A small image classifier, trained from scratch: 42238 training examples.
Rows from expert 0 of block 3, named by matrix and row number. Rows with one number belong to one neuron. Each number is 128 + 32 x the weight over the matrix's rms, rounded and kept within 0 to 255. All counts start at 0.
# up: expert up (model.blocks.3.mlp.up, 4x512x512), inputs 412-511
# down: expert down (model.blocks.3.mlp.down, 4x512x512, transposed), outputs 412-511
up.186 [112 107  46  87 149 124 180 150  77 120 163 123 152 141 183 111 133 136 159  60  87 114  91 160 138 160  78 117 135 144  99 111 150 124 139 130 136 112  94 151 142 152 149 136 138 145  99 107  86 155 106 162 146 129 157 164 108 147 181 106 126 115  84 150 148 126 140 186 127 137 110 105 133 111  63 146 148 100 119 194 139  93 151 144 161  94 131 125 140 124 191  64 119 107 151 100  93  88 120 100]
down.186 [134 115 130 128 137 139 125 130 197 149 118 139 128 110 131  93 150 122 132 127 129 172 151 107 137 111 167 161 134 142 123 100 123 115 100 116 121 141 127  90 132 116 141 123 123 122 121 127 138  84  96 114 177 135 115  86 153  90 158  97 124 113 149 128 123 109  74  89 116 150 100 141 156 128 160 154 122 182 109 109 139 165 140 133 105 157  58  88  86 123 126 152 118 119 115 184 131 110 106 136]
up.187 [143 132 138  98 160  78  18 141  99 106 133 140  87  82 173  96 121 134  75 145 112 115 101 100 115 120  91  89  83 102 136 117  77 126 143 105 158 153 129 182 180  55 144 144  89  89 104 120 127 152 170  22 143 176 117 120 123 167 150 116  90 136  74  99 121  29  94 118 133 143 101 150  98 131  82 128 133 121 129 193 159 163 113 152  61 122 136  95 106 188 158 121 148 173 128 235 104 188 153 152]
down.187 [ 71 181  82  99  93  81  86 111  82 128 125 128 120 237 128  88 137  71 135 119 109 108 144  97 101 199  50  83 185  81  32 136 119  89 159 107 162  61 158 101 137 115  91 139  96  88 133  49  99 131  89 213 101 120 151 197  78 104 163 135 137 163  75 174 121 137 172 156 177 145 111 111 119 122 135 118 141 104 100 120 110 115 144 211 140  86 177 139 149 135 166 182 183 110 120 130 212  59 122  80]
up.188 [151 104 144 122 119 116 139 116 105 104 151 182 209 149 166 106  90 161 112 181 142  51  89 139 126 130 187 145 120 135  37 116 158 134 110 114 143 148 145 113 100  94 121 149 121 105  89 170  79 164 112 154 102 132 112 124 112 184 101 162 143 156  87 138 112 122 150 116 122 141 156  91  88 143 169 126 104  68 155 112 181  81 148 142 201 130 134 137 101 135 107 134  98 159 125 116 143 145 130 163]
down.188 [177 164 122 104 129 174 131 158 177 144  99 127 186 111  77 121  48 108 141 167 153 216 147  90 103 124 147 170  65 122 142 115 102 113  80 194  67  65 134  64 104 126  99 108 101  77 149 131 146 108 105 115 123 133  59 114 134  79 136 122 108 142 119 130 147 101 192 151 139 110 125 130 151 105 158 192 116 162 117 109 132 160 124  74 117 158  76 138  87 111 136  97 129 110 145 168 116 122 176 148]
up.189 [162  95 114 106  97 138 106 130 141  91  80 188 100 121 153 105 144 107 109 162 147  86 154 154 117 118 117 140 150 112 113 162 131  65 125 124 156 156 124 117  83  87 144 113  95  81 120 150  76 117 140 152 121 170 153 112 191 153 134 139  64 103 102 113 132 116 141 133 153 112 161 126 110 181 124 137  91 144 107  89 115  76 179  61 175 134 180 130 135 114 100 134 110 117 151 204 143 133 149 170]
down.189 [ 46  87  60 151 149 144  94  68  48 151 125  98 114  90 115  70 158 168 157 116  63 143 115 148 135  72 175 108 154 166 192 155 163 123 143 149 133 154 133 153 141 158 143 103 145 155  86 103 207 181 154 122 160 121 145 112  90  98 111  83 144 159 158  93 162  65  60 106  35  95 139  98 108 127 124 141  64 162 172 145 174 141 173 175  92 141 155 117  67 196 146  77  62 107 200 151 148 116 160 139]
up.190 [143 121 156 119  85  81 147 134 137  83 106 186 112 127  76 132 196 107 123 163 133  67  82 121 221  99 113 118 110 156 118 116 102 154 101  84 199 170 180 190 138  51 129 169  96 135 146 112  54 125 128 104 120 153 146 112 105 180 139 154  84 155 150 117  68 110 127 108  94 145 132 188 194 134 139 129 151  98  72 131 109 124 111  85 100 124  91  55  82 118 114 127  67 178 105 130 122 120 142 136]
down.190 [165 147 197 179 128 151 161 165 174 162 122 147 149  73 127 110 125  73 121 158 121 181 199  85 108  73 134 168 170 132  98 113  95 127 118  65 145 104 163 102 129  89 103 122 161 150 146 130 144 103  89  91 165 126  90  66 110 147 147 124 118 138 149 129  88 149 109 101 152 156  84 171  90  97 195 156 122 154 152 107 128 102  84 123  80 136  87 174 132 149  78 122 154 107 120 147 128 136 113  83]
up.191 [ 31  91  79 114  57  97  90 110 142  91 107  79 110 128 109 154 144 117  90 143 125 127  94 113 137 135  70 114 159 151 152  79  61  96 127  80  96 124 135 123 108 208 112  92  95 127 141 140 116  94 118 132 175 148 118 133 174 151 229  75 118 109 138 150 135 111 126 169  89 132 154 110 109 141  99 123  87 120 105 121 100 170 190 138  67  67 111 171  91 116  96  88 125 176 170 162 121 152 104 118]
down.191 [148 166 136 100 131 162 125 159 148 166 129 104 162 155 162 120  87 122 124 172  73 159 196 109 143 151 143 112 142 122  75 111 134 120 144 150 114  60 150  89 139  83 116 102 132 123 186 141  90 142 103 147 119 103 108  97  84 126 136 159 105 120 106 150 162 139 130 107 172 133  73 147  85  81 129 156 191 118  89 128 150  78 139 155 189 136 141 128 159 136 175 133 181 115 102 115 142 149 150  97]
up.192 [103 131 210  94 158 156 161 138  80  98 154 109 100  65 133 182  91 113 120 169 149 104 162 142 131  77 147 146  98 126 120 129 123  89  85 109 197 210 139 159  71 155 107  91 137  99  88 148 106 115 134  31 140 188 131 136 184 132 110 135  68 146 127  99 130 183 103 188 145 156 142 139 135 169 102 123 108  97 118 150  84 103  92  95 112 148 112 149 127 173 150  69 104 177 133 140 146 206 140 125]
down.192 [ 93  52  80 167 164 133  80  63  51 108 164  64 134 104 125 136 175 134 125 103  79  72  55 113 153  79 149  94 163 120 163 187 192 142 153  97 148 154 143 116 167 151 163 116 121 189 103 124 116 138 176 184 185  92 137  57  74  84 108  72 168 107  89 139 163  98 114 127  91  89 187 100 109 150 117 120  79  93 151 101 226  69 180 182 105 162 127 136  99 157 124  98 130  84 155 133 117 105 188  89]
up.193 [137 108 194 139 142 163 147 167  91 170 154 124 160  88 105 162 100 119 171 144 152 110 110 126 145 133 168 137 100 127 111  79  88 112  59 105 102 165 151 154 147 119 107 128 167 124  87 148 107 122 144  56 134 153 119 137 169 185 108 178 131 165 114 109 149 171 112 167 172 125 128 110 110 126 115  71 137 127 177 123  84 108  68  90 167 150 150 147 138 104 130 102 117 173 109 126 161 165 176 144]
down.193 [ 59 111 112 153 142  94 107 118 119 123  88 105 120 118 198  97 150 127  96 138 104 104  77  98 161 131 139 112 163  97 109 185 135 142 162  83 159 124 113 149 133 141 111 146 152 170 115 147 118 115 105 166 175 117 165 120 116 120 140  79 130  91  88 128 124 131 152 137 126 127 130 129  98 118 116 112  97 101 128 142 193  57 122 178 129 104 117 154 138 125 125 110 133 128 158 126 138 100 112  52]
up.194 [109 109 149 103 107 126 137 114 126 126 158 153 173 171 190 156 110 136 107 124 117 112 114  91 126 146 151 115 119 171  93 103 113  97 134 109 141 124 151 104 154 180 113 142 122 138 146 166  48 161  90 155  95  84 116  64 102 119 127 191 115 146 110 205 104 159 152 126 137  97 128 123  88 123 140 112 135 108 103 154 126  34 132 123 161 109 131 149 182 128 109  92 130 115 177 122  64 154 131 112]
down.194 [155 155 149 147 120 187 123 122 109 168 136 134 151 121 115 127  89 118 114 162 117 170 149 118  91 115 129 122 138 128 122 102 158 128 112 177 120  78 165 109 137  83  98 137 117 107 150 125 167 135 113 137 135 146  68 115 109  94 133 122 144 137  96 124 159 142 106 120 134 117 124 116 125 103 177 172  91 137 134 101 145 144 106 115 117 163 124 106 128 130 155 138 140 120 138 112 161 117 177 129]
up.195 [ 69 111  78 156  98 108 145 132 103 136  79 113 149 139 143 121  98 121 190 166 118 144 114 120 209 135 157  97 173 148 124  89 122  88  90 144  82 173 105 107  86 192 122 119 141 156 131 128  68 112 182 149 105 148 126 131 133 190 141 122 115  93 127  69 160  85 171 191 165  85 155 133  73 187 204  99  91 144 115 108  74 201 162  23  97 139 172 150 124 159  80  67 153 149 111 111 162 186 119 103]
down.195 [ 85 157 129  84 167 136  90 139 114  80  53 200 117 109 149 124  99 131  87  78 107  72 174 135  98 112 129 133 109 103  77  75  75  93 136 170 167 101  51 159 144  79  62 112 107  90 151 163 156 188 126  82 121 125 144 173 122  84 160 117 136 147 130 124 122 165  33 160 108 161  79 161 141 187  82 104  83  84 154 178 142 144  74 132 137 102 109 112 119 129 133 140  63 165 213 155 200 163  80 150]
up.196 [139  65 143 126  55  56 144 134 184  58 149 115  78 145 118 129  88 120  81 157 128 120 118 119 134 103  88 167 112 140 122 137 136  95 166 113 178 110 173 121  91 105 129 135 121 143 115 116  68 100 152 129 111 122 118  88 110 166 155 189  99 150 147 122 106 122 130 118  90 127 135  76 112 134 195 172 114 185 125 127 126  91 145  95 130 125 148 169 119 130  42 140 120 128 134 118 135 166 134 106]
down.196 [132 129 100  99 143 127  94 141 103 184 132 132 152 161  79 131 139 138 125  82  91 141 167 131  73 125  82 132 140 144 124  49 141 123 137 178 118  65 112  82 143  91 121 112 115 126 184 118  98 176 113 176 116 138  94 161  90 112 148  98 142 137 157 173 148 148  96  93  99 109  99 137  87 109 131 120 151 149 129  57  99 135 148 169 153 110 123 138 115  97 141 142  89  94 139 167 149  96 143 170]
up.197 [129 204 106 132 126  84  64 112 179 175  65  68 109 105 157 118 126 126 106 154 138 129  86  88 128 115 147 102 119 146 171 135  96 173 130  93  85 135 179 154 141  88 136 138  90  77  79  85 128 102 120 123 148 145  67 126 178 208 151 106 161 120 145 131 198  93 121  99  90  95 139 161  90 111  89 115 162 158 122 133 169 137 168 162  98  88  69 122 117 121 175 114 133 133  99 255 149 100 133 141]
down.197 [131 159 130  87  60 138 113 123 106 108 122 145 138 128 156 137 114 129 133 159  98 132 136  68 143  88 122 125 148 109 124  95 100 106 123  79 118  74 147 105 144 130  48 137  96  99 175 120 124 116  86 159 122  65  82 121 125 189 137 165 116 177 114 152 117 103 123 145 146 123 154 168 135  79 162 146 109 102  84  73 106 123 190 115 104 127 139 139 124 178 110 118 169 124 176 163 133 155 170  96]
up.198 [110  52 121 170 117 138 143 170 130 173  89 106 189 154 174 137 163  94 103 131 144 128 121 130 181 106 124 161 191 139  44 142 168  91 113 112 133 161 164 101  57 147 133 104 174 153 140  83 120 103 111 168 106 137 107 149 114 137 136 140  79 134 164 149 134 170 127 118 117 119 199 116 142 131 166 120 145  83 121  60  73  75 149 135 172 124 158 243 120 103 161 123 114  99 144  65  92  67  88 145]
down.198 [192 164 188 147 168 107 131 166 174 135 187 138 138 183  44 113 131  87 111  91 159 147  80 148 102 203  55 145  50  80 181 144 104 204  99 175 119 100  95 118 172 103 113 158 107  67 160 102 154 145 133 152 159 153 131 175 128 126 118 138 112  84  74 155 125 103 196 150 156 155 108 126 167  98  71 180 208 161 117 138  88 208  63 159 138  76  99  86 167  55 159 184 196  99  71 125 132  79 161 137]
up.199 [ 87  70 199 178 173 128 146 174 103 130 173  71  97 122 116 183 105 100 171  95 114 126 150 121 169  95 161 117 136 123 121 131 143 107  73  84 144 116 111  77 182 100 108  84 137 166 177 147 117  97 197 124 157 127 113  85  91 101 101 124 174 150 106 167 161 169 109 122 146 134 152 128 120  80 207 102  83  61 161  54  84 154  98 126  85 132 124 161 143 135 115 135 186 108  70  94 104 159 177 153]
down.199 [123 129  86 129  62  98 118 168 167 116 114 127 108 125 163 114 177 104  75 167 120 156 136 108 170  82 122 142 133 128  72 122  55 152 147  62 153  85 158 125  87 155  78 125 167 153 158 102  85  98  74 154 132 136 110 172 115 131 192 120 142 134 133 124 143  58 147  95 144 118 118 175 112 120 159 131 126 138 115 118  79 152 120 130 141  60 156 124 133 151 117 144 153 156 126 125 133  94 119 132]
up.200 [203 180 160 134  95 117 121 173 120 124 152 132  91 108 112 119 142 138 154 141 166 125 128 147 118 141 169  97 127 102  96 131 106 102 103 130 123 169 168  78 160 106 132  81 136 104 149 117 112 103 130 169 112  81  86 141 152 152 133 192 150 157 105 135 193 132  85 122 167 126 176 152 144 139  94 103 143  87 116 165 136 128 124  70 171  84 135 116 225 107  69  87 139  83 112 175 178 104 114 153]
down.200 [119 167  92  99  76 148 121 105 161 126 109 139 142 119 149  97 117 144 127 131  80 153 180 136 110 134 139 134 189 135 111  85  99 124 136 114 110 108 118 135 136  92 112 134 166 115  79 139 155 143  92 105 131 171 126 120 144 173 158  51 140 106 159 101 119 170  48  95  76 137 105 105 138 111 117 122 164 151 165 143  83 131 139 160  96  91 102 120 143 107 114 145  99 138 118 155 141 158  42 148]
up.201 [118  76 145 150  82 126 206 120 113 123 176 165 157 156 127  69  77 127 163 125 147 133 126 102 141 135 175 149 107 123 119 124 134 162 120 133 127 137 159 141 130 147  75 148 129  88 129 138 143 140 133 172 128 111  88 141 114  98 113 162 166 205 102 120 156 118  92  95  84 169 112 106 149  89 142 150 121 136 165 126 123 161 123 123 124 138 132 112 140 170 126 157 133 113 145  89 133 149 125 120]
down.201 [ 96 169  93  94 163 140 102 106 138 127  88 125 147 154 150 105 104 149 106 129 104 126 140 142 128 100 111 115 167  96 143 139 108 150 155 128 140  83 120 167 148 121 119 123 135 155 116 121 153 146 160 143 143 165 156 127 138 162 118 111 101 105 133 108 135 139 140 159 101 111  92 106 118  96 104 136 132  98 110 141 131 120 159 182 112 118 139 133 123 124 159 145 145 127 138 126 143 139 118 106]
up.202 [249 189 137 112 103 111 108 109 167 162  92 117 185 158 153  82 124 119 132 200 165  76 155 143 141 139 128 172 100 130 106 137 152 134 124 124 158 149  83 153 113  86 123 191 101  44 147  39 149 157  68 106 149 132 177 130 129 171 117 161  83  84 125 108 120 133 137 164 142 131 135 130 185 176 118 156 175 132 134 118 168  43 173 162 170 100 127 120 113  60 191 141  69 119 114  98 115 117  74 115]
down.202 [114 143 117 128 145  74 154 189 171 132 114 154  88 145 151  88 152 105  87 132 133 130 149 140 151 128 120 128 111  93  86 141 121 146 151  90 196 101 138 129 129 119 103 109 164 113 129 110  92  78  27 141 157 117 130 189 139 110 191 140 111 107 120 127 139 142 133  98 147 134 100 189 117 154 116 127 153 112 112 149 130 130  51 165 178  87 113 136 156 138 132 127 137 119 152 132 184  87 108 112]
up.203 [140 112 136 127 139  29 142 151 141 134 166 160 113 116 128 116  93 114 192 187 151  83 123 115 141 116 179 159 121 100 119 151 124 167 136  90 160 149 191 154 137 143 108 186 130 136 108 109 133 188  81 108 121 117 118 106  96 148  74 183  81 142 134 106  68  40 142  79 145 124 149 119 112 109 167 133 124 125 191  80 171  60 136  89 171 161  92 137 120 117 125 131  80 165  94  99 123 122 156 143]
down.203 [148  92 135 178 109 137 155 113  95 104 227 100 166 122   0 112  96  91 191 141 117 167  93 121  52 108 170 110 146 151 150  90 124  68  65 190  56 162 130  79 137 167 128  85 130  93 116  96 137 244 159 139  47 107  90 107 104  92 127 127 167 170 138 182 200 104 148  96 145 129 196  29 195 146 192 134  70 121 174  80 100 218 172  93 106  99 137 127 171 175  65 123  79  47 167 106  61 104 186 151]
up.204 [ 77 143 110 112 135 120  11 122 109  89 126 106 119  82 145 137 187 143 112 157 112 134 104 101 135  98  95  82 117 160 137  76 111  85 138 149  60 163 105 107 180 111 133 107 134 164 117 164 123 161 127 105 149 123 120  88 191 114 156  87 157  91 163 114 153 120 118 129 148 118 147 197 124 134 115 111 110 126 104 119  84 188 108 108 107 122  91  84  98 122  83  82 156 127 166 165 151  96 137 173]
down.204 [115  99  97  90 128  98  93 138 132  88 144 172  76 158 145 121 148 104 162 148 129  79 110 100 138 174  99 133 144  86 110 129  65 133 163 124 140 104 145 122 161 152  92 129 134 129 144 101 124 142 124 132 131  96 137 136 130 118 160 176 125 122  75 177 127 114 154 141 144 139 125  88 139 108  61 121 133  99 142  94  90 140 111 152 165  85 123 145 133 104 159 146 150 137 143 132 135 132 157 150]
up.205 [ 71 131 135 146 117 161 154 121  94 150 130 134  46  86 136 144 145  93 143 115 108 140 171 110 164  75 156  87 149  98 143 118  95 114  56  77 100 132 119 139 130 162  83  44 132 107 161 173 149  78 129 155 171 143  83 147 121 158 181 113 168 126 124 152 174 170 104 155 128 156 157 164 124 113 143  81  47  51 131  95 128 171 197 117 117 127 138 134 124 183 110 104 174 164 113 104 123 115 168 137]
down.205 [139 142 146 107 131  83 107 142 132 138 144 165 114 105 218 106 138 100 121 177 134 115 140  88 167  82 126 130 144 100  68 139  85 155 156  90 167  94 178 156 112  83 106 144 138 127 105 135 115 110  52 154 136 113 100 147  92 143 169 128 123 169  80 153 110  89 139  71 151 181 106 144 105 130 136 145 132 131 136 161 175  87  90 155 144 122 133  87 149 174 136 165 169 136 119 172 123 134 157  71]
up.206 [158  96 113 135 151 118 139 146 158 139 158 167 168 117  61  99 160 125 149 151 131 110 171 135  91 147 171 126 130 103  97 126 163 113 142 124 140 123 148  96 153 118 141 109 173 140 129 111 133 159 109 100  64  31 144  74  74  84 119 170 131 185  95 117 128 115 145  97 200 107 137 101 150 142 162 109 109  67 141 153 128 118 101  93 183 177 153 112 220 130 171 152  94  94 141  70 109 122 187 131]
down.206 [186 153 163 104  70 110  45 140 119  93 108 134 147 127 130 141 144 100  50 111 155  96  98 101 173 153  99 145 114  89 142 140  93 153 163  64 124  90 110 126 122  82 106 112 103 102 150 127 159  87  90 144 193 143 112 131 160 115 157  86 149 149  92 215 154 158 130 115 135 157 125 171 108 119  92 145 125 142 118  89 153  84 121 142 127 110  97 125 120  96 141 141 135 104 213 150 141 119 136  88]
up.207 [150 100 176 104  99  96 135 132 190  95 121 187 100 162 155 110 170 124 155 136 116  62  74 134  94 132  51 216 119 188 166  84 161  67 136 126 149 161 124 149  76 170 126 204 166 131 139  90 120 162  97 133 111 150 171 145 161 177 138 125  92  73 137 132 110  95 126 184 126  96 151 137 205 155  66 140 167  91  99 144 106 128 115 108 122 116  82  75 115  89  95  82  71 194 108 146 151 140  45 114]
down.207 [125 124 139 150  99 135 124 156 128 165  98 171 153 137 197  90 144 105 144 145 135 148 153 134 167 157 132 147 173  72 125 128 159  79 180 100 123  84 148  89  72  96 137 139 156 137 135 156 133  76  39 150 158 130 113 105 133 141 166 103 125 152  68 152 135 181  81 131 145 169  83 124 102  85 122 142 157 145 117 145 134 103  98 144 112 117  92 110 133 150 128 148 167 100 121 131 161 117  93  47]
up.208 [132 130 118 108 114  88 219 125 149  92  48 142 135 130 135  86 135 107  61  88 114  94 131 153 103 119 107 107 162 149 123 141 123  74 119 109 175 134  96 109 108 109 138 127 114  76 117 191  59 166 144  82 126 136 142 119 112 230 171 104 155  61 160  72 138 108 139  99 129 157 121 107 152 143 117 142 149 151 133  86 124  84 179 109 100  64 140 128 116 106 163 114 109 219  89 148  98 179  70 171]
down.208 [113 223 160 138 148  93 113 167 178 154 133 101 121 199 119 158 109  74  87 102 117 135 155  59 110 124 103 120 151  49  73 149 124 175 100  82 163 100 143 159 138  96  65 158  95 141 216  88  71  71  60 181  82 103 130 196  50 130  95 160 116 114 122 141  83  77 195 117 175 132 160 176  60 142 186  98 132 114  87 175 126 111 104 188 157 112 163 182 166 221 114 174 194 130 108 141 142  72 105  78]
up.209 [135 134 135 154 143 110 129 112 164 118 158 130 139 146  92  82 148  99 140 118 112 100 212 119  96 124 144 123 199 111 130 101 146  99  97  97 129 121 138  52 156 123 127 117 172 147 180  85 136 197 134 133 100  82 158  89  79  91 141 162 170 150 132 157 182 116 103 103 160 114 158 167 137 124 174  73 127  72 169 123  87 153 157 131 104 128 143 109 196 124 132 131 164  89  75  80 130 122 154 116]
down.209 [126  93 155 128  33 117  99 137 122 161 115  92 107 149 187  95  93 148 144 198 191 124 103 117 244 120 155 123 123 116 144 167 106 146 149  78 108 131 221 118 124 119  88 125 105 118 107 134 138  28 111 176 160 147 109  96 162 142 135 124 122 174  78 181 152 141 131 117  82 146 138 131  82  94 145 183 116 142 102 102 177  54 131 131 130  94  96 115 125 136 128  75 142 131 210 184 137 104 147 103]
up.210 [ 62 107 124 111  49 108 126 132 114 140  80 148 130 143 165 140 108 110 113 136  82 165 133  87 201 136  89 153 130 152 123  99 105  70 123  83 155 135 150  95  81 204  90 113 139 119 187  82 100  72 118 146 155 119 149  94 127 124 140 155  46 128 134 127 133 137 128 208 102  99 145 128 138 118 134  99 123 121  88  89  34  54 155 148  95  83 147 162 113 115 179  65 136 117 198  82 143 101 147  92]
down.210 [179 173 213 133  86 137 131 200 185  96 168 139 150 124 137 173 109 128 153 140 127 108 157 195 143 139 151 145 133 154 120  71 152  98 100 143  74  88  92  93 119  66  91  99 154 133 145 144 147 131 159 115 138 163  88 119 198 165 132 101 128 128 128 193 144 128 132 161 191 140 147 147 125  72 131 145 191  95 128 107  91 136 127  86 160  89  83 114 166  76  93 113 132 135 118 115  74 147 117 138]
up.211 [120 171  97 154 123 105 141 115 158 160  77 119 100 147 157 112  93 125  79 137  99 119 180  77 149 142 163 152 111 116 130 165  90 137 129 130 152 118  98 101 146 114  97 154 125 107 216 123 116 112 162 158 148 143 176  95 136  99 126 177 101 153 124 118 138  89 139 146 104  99 136 165 168 106 156 123 144 120 139 139 170 105 126 162 105 103 124 107  91  91 110 143  98 173  99  79 176 138 106 128]
down.211 [141 127 121 135 181 116 130 167 155 121 152 108 151 113 138 158 110 140 153 178 127 155 142 144 116 132 127 112 166 154  73  87  96 125 139 118 211  92 175 151 140 134 119 136 157 208 136 124  86 133 168  86 147 180 163 123 147 102 139  98 141  82 128  85 126  94 126 145 102  75  77 178  94 120 139 149 163 127 118 132  84 154 135 145 117 122 102 164 133 131 133 114 113 136  98 156 114 168  66 187]
up.212 [102 105 115 130 166 100 142 158 148 124 177 212 173  93 132 128 111 124 169 188 111  37 112 157 143  92 130 138  69 110 111 158 142 144  82 160 144 128 118 164 173  82  62  93 168 103 104 136 117 216 151 169 145  92  86 137  65 151  98 173 136 117 108 130 135  98 174 116 178 169 167 110 118 149 143 132 122  36 155 115 154 141  77 139 197 123 161  94 148 101 166 143  96 129 110 120 141 131 203 181]
down.212 [148  86 105 124 171 172 192 207 211 106 163 107 131 141 109 188 128 150 161 132  72 191 122 156  97 172 153 163 116 162 107  42 115  81  38 165  94 122  94  83 125 212  96  75 137 141 161 198  72 124 207  64 116 227 142  92 223  96 141 136 124 120 156 167 145  76 159 206 133 123 137 127 156 135 130 107  99  93 100 120  43 229 141  26 166 119  86 138 176 122  80  93 137  87  72 130  80 184 115 213]
up.213 [152 185 112 118 145  82 127 135  98  65  86 138 118 126 133 112 105 121 135 141 124  86 111 115 124 125 183 180 189  74  84 170 127 106 129  25 186 151  59 153 119 136  82 161 119 153 134 103 130 125 125 105 158 151 151 131 135 102 132 143 128 125  92 121 114 104  53 153 138 125 125 182 130 169 113  61 125  84 135 126 106 128 132  98 133 146  77 169 118 114 144 119  93 185  88 115  96 181  80 104]
down.213 [133 115 120 102 146 130 122 168  91  84 112 147  83 101 137 163 112 147 143 118  96  72 119 129 151 153 158 160 123 121 159 122 120 112 111 124 129 159  99 168 133 170  76  97 108 131 110 163 113 176 164  96 129 161 155 117 164 169 131 188 128 131 122 146 132 134 103 175 138  81 171 138 132 152  81  73 111  80 142  79 105 141 130  71 165 119 133 152 140  92 105 129 102 163 117 107 130 180 152 158]
up.214 [138 131  91 193 163 100 183 181 154 133 111 106 130  68 166 161  70 111 157  88 108 130 121 107 174 112 184 198 180  14 113 172 139 115  65  70 114 154  55 143 136 185 123  69 123 176 144 102 171 112 165 122 168 125 178  89 114  75  89 112  90 127 119 148 155  67 111 178 144 148 149 177  92  81 141 104  83  85 102 183 193 116 132 110 153 130 157 217 143 173 128  41 158 105 152 143  55 190  87 116]
down.214 [ 50  62 134 187 177  61 216 238 168 121 180 122  24 114 198 105 174 150 121  79 134 121  82 130 159 126  88 174  60 133  83 172  52 200 114  36 198 206 181 229 116 195 132 197 106 157 127 127  54 103 113 159 129 155 171 157 103 146  80 156 137 134 144 128  15  53 145  88  44 147 150 141  45 111 122  92  97 105 130 219 137  77 124 172 107  35 170 131 171 197  63 105 143 182 110 154  97  96 118 154]
up.215 [148  89 144 159  63 127 166  90 117 113 119  62 102 147  89  18 165 123 120  86 156 147 136 121 148  98 171 121 122 134 119  90 151 109  78 117  99 125 128  97  96 140 149 106 105 126 125  78 132 148 114 149 156 184 209 112 178  91 185 113 113 104 139 140 109 146 107 120 123 187 143 175 193 189 142 128  94 120 160 131 138 121 193  94 146 122 129 115 131 153  99 132 119  73 135 145 161 116 101 125]
down.215 [144 177 151 108 166 151 135 177 121 145 125 133 184 104  99 164 114 159 106 101 119 143 124 142  99 161 148 104 113 162 144 128 111 144 101 148 102 122  99 118 130  95 160 116 115 189 125 168 122 126 153  95 110 180 118 132 156 130  80 112 100 107 152 102 117 156 129 146 148  90 115  70 119  96  98  74 147 108 113 145 134 142 123 108 169 119 135 208 124  59 109 118 128 173  87 150 125 167 106 168]
up.216 [129 128 141  88 146 105 138 118 154 143 129 129 142 117 120  93 106 141 171 132 119  77 192  90 152 134 148 120 174 108 146 106 120 156 128 127 124 110 140 171 156 109  68 106 131 144 137 107 138 164 121 141 146 146 151 129 121 128 170 105 152  82 130 145 146 144  96 128 184 150 132 145 143  98  81  98 149  60 168 112 132 138 124 180 166 140 176  69 156 149 126 148 118 131 140 150 155 176 110 107]
down.216 [185 135 106 115 129 108 102 142 162 134 111  86 141 152 128 131 137  96  72  98  88 106 129 114 142 144 112 123 162 124 106 115 148 124 114  95 133 121 130 106 134  85 164  88 128 117 146 107 107  95 157 131 165 138 106 151  94 115 162  98 126 120 141 122 177  90 135 127 134 140 140 155 168 143 117 134 155 158 115 143 172 102 122 164 116  80 147 140 131 141 175  91 148 113 124 142 101  95 158 132]
up.217 [ 91 142 108 160 101 114 116 162 111 143 122 120 103 122 144 114 101 118 119  83 109 140 173  97 123 131 177 122 133  76 165 164 114 132 115  97 138 130 131 147 132 167 144  65 119 176 149 109 144 105 141 107 137 134 161  97 194  99 153 116 101 134 139 140 105 144 129 200 188 139 147 178  81 110 108 104  78 101 104 144 128 143  96 138 115 120 140 163 165 171 126  99 155 108 186 133  89 148 127 108]
down.217 [126  92 143 157 128 174 186 198 144 152 164 179 122 106 143 117 130 114 178 134  99 120 162 129 129 126 157 153 108 125  81  94  51 130  75  88 123 136 162 151 107 116  90 125 159 143 126 173  80 124 120 123 143 155  93 125 142 113 154 173 143 171 110 163 109 138 102 144 127 144 138  88 100 117 150  73 115  69 183 125 107 165 116 120 156  70 147 104 215 153  66 148 149 129  97  78 115 150 155 155]
up.218 [ 89  92 116 133  95 123 168 117  98  80 126 151 110 178 164  91 128 105  78 130 123  88 118 113 151 112 131 212 146 123 149  96 148 143 129  58 134 167 172 149  92 210  90 155 109 106 119 135  93 112  96  78 109 145 170  92 122 123 115 142  85 134 127  89  97  83 114 110  93 146 121  93  79 125 154 114 121 133 134 146 126  52 227 116 149 135  97 108 114 156 143  80 136 107 113  93  73 157 107  65]
down.218 [104 142  68 113 155  94 106 155  14  66 142  90 116 111 114 174  86 163  86  82 112  63  58 149 137 145 145 118  99  68 150 166 133 162 117 129 133 159  66 182 151 178 141 111 152 191  92  87 168 207 224  90  94 142 203  95 134 115  58 162  96 123 155 122 123 100 143 172 114  96 214  94  99 179  79  46  76  60 149 110 129 100 155 148 175 123 175 211 129 133 153  68  95 132 165  93  87 136 157 170]
up.219 [136 130 119 159 102  85 117 148  82 123  85 124 160 128 163 156 102 109 180 124  72 143  49  96 193 162 125 127 109  62 140 167 142 154 109  55 122 157  63 141 133 131 131 126 117 158 110 122 138  92 168 133 142 136 182 124  98  61  80 100  86 152 152 136 111  65 140 159  99 127 138 142  98 132 104 135 123 135 109 161 171  77 103  97 123 134 157 178  93 131 138  55 144 165 148 127  93 179 100 117]
down.219 [ 82  85 105 117 181 161 147 148 117  99 167 109  91  61 139 152 167 178 127 115  70 117 113 143 155  89 154  97 106 129 154 164  88 131 122 117 157 189 153 157 192 183  76  65 179 158 122 166 117 147 180 107 129  95 127 121 113 137 106 158 189 136 168 137 153 117 152 114  95 109 178 121 120 124 100 124  68  64 126 115 153 153 102 121 141  92 141  88 149 181 108 105 134 133 180 118 114 173 174 175]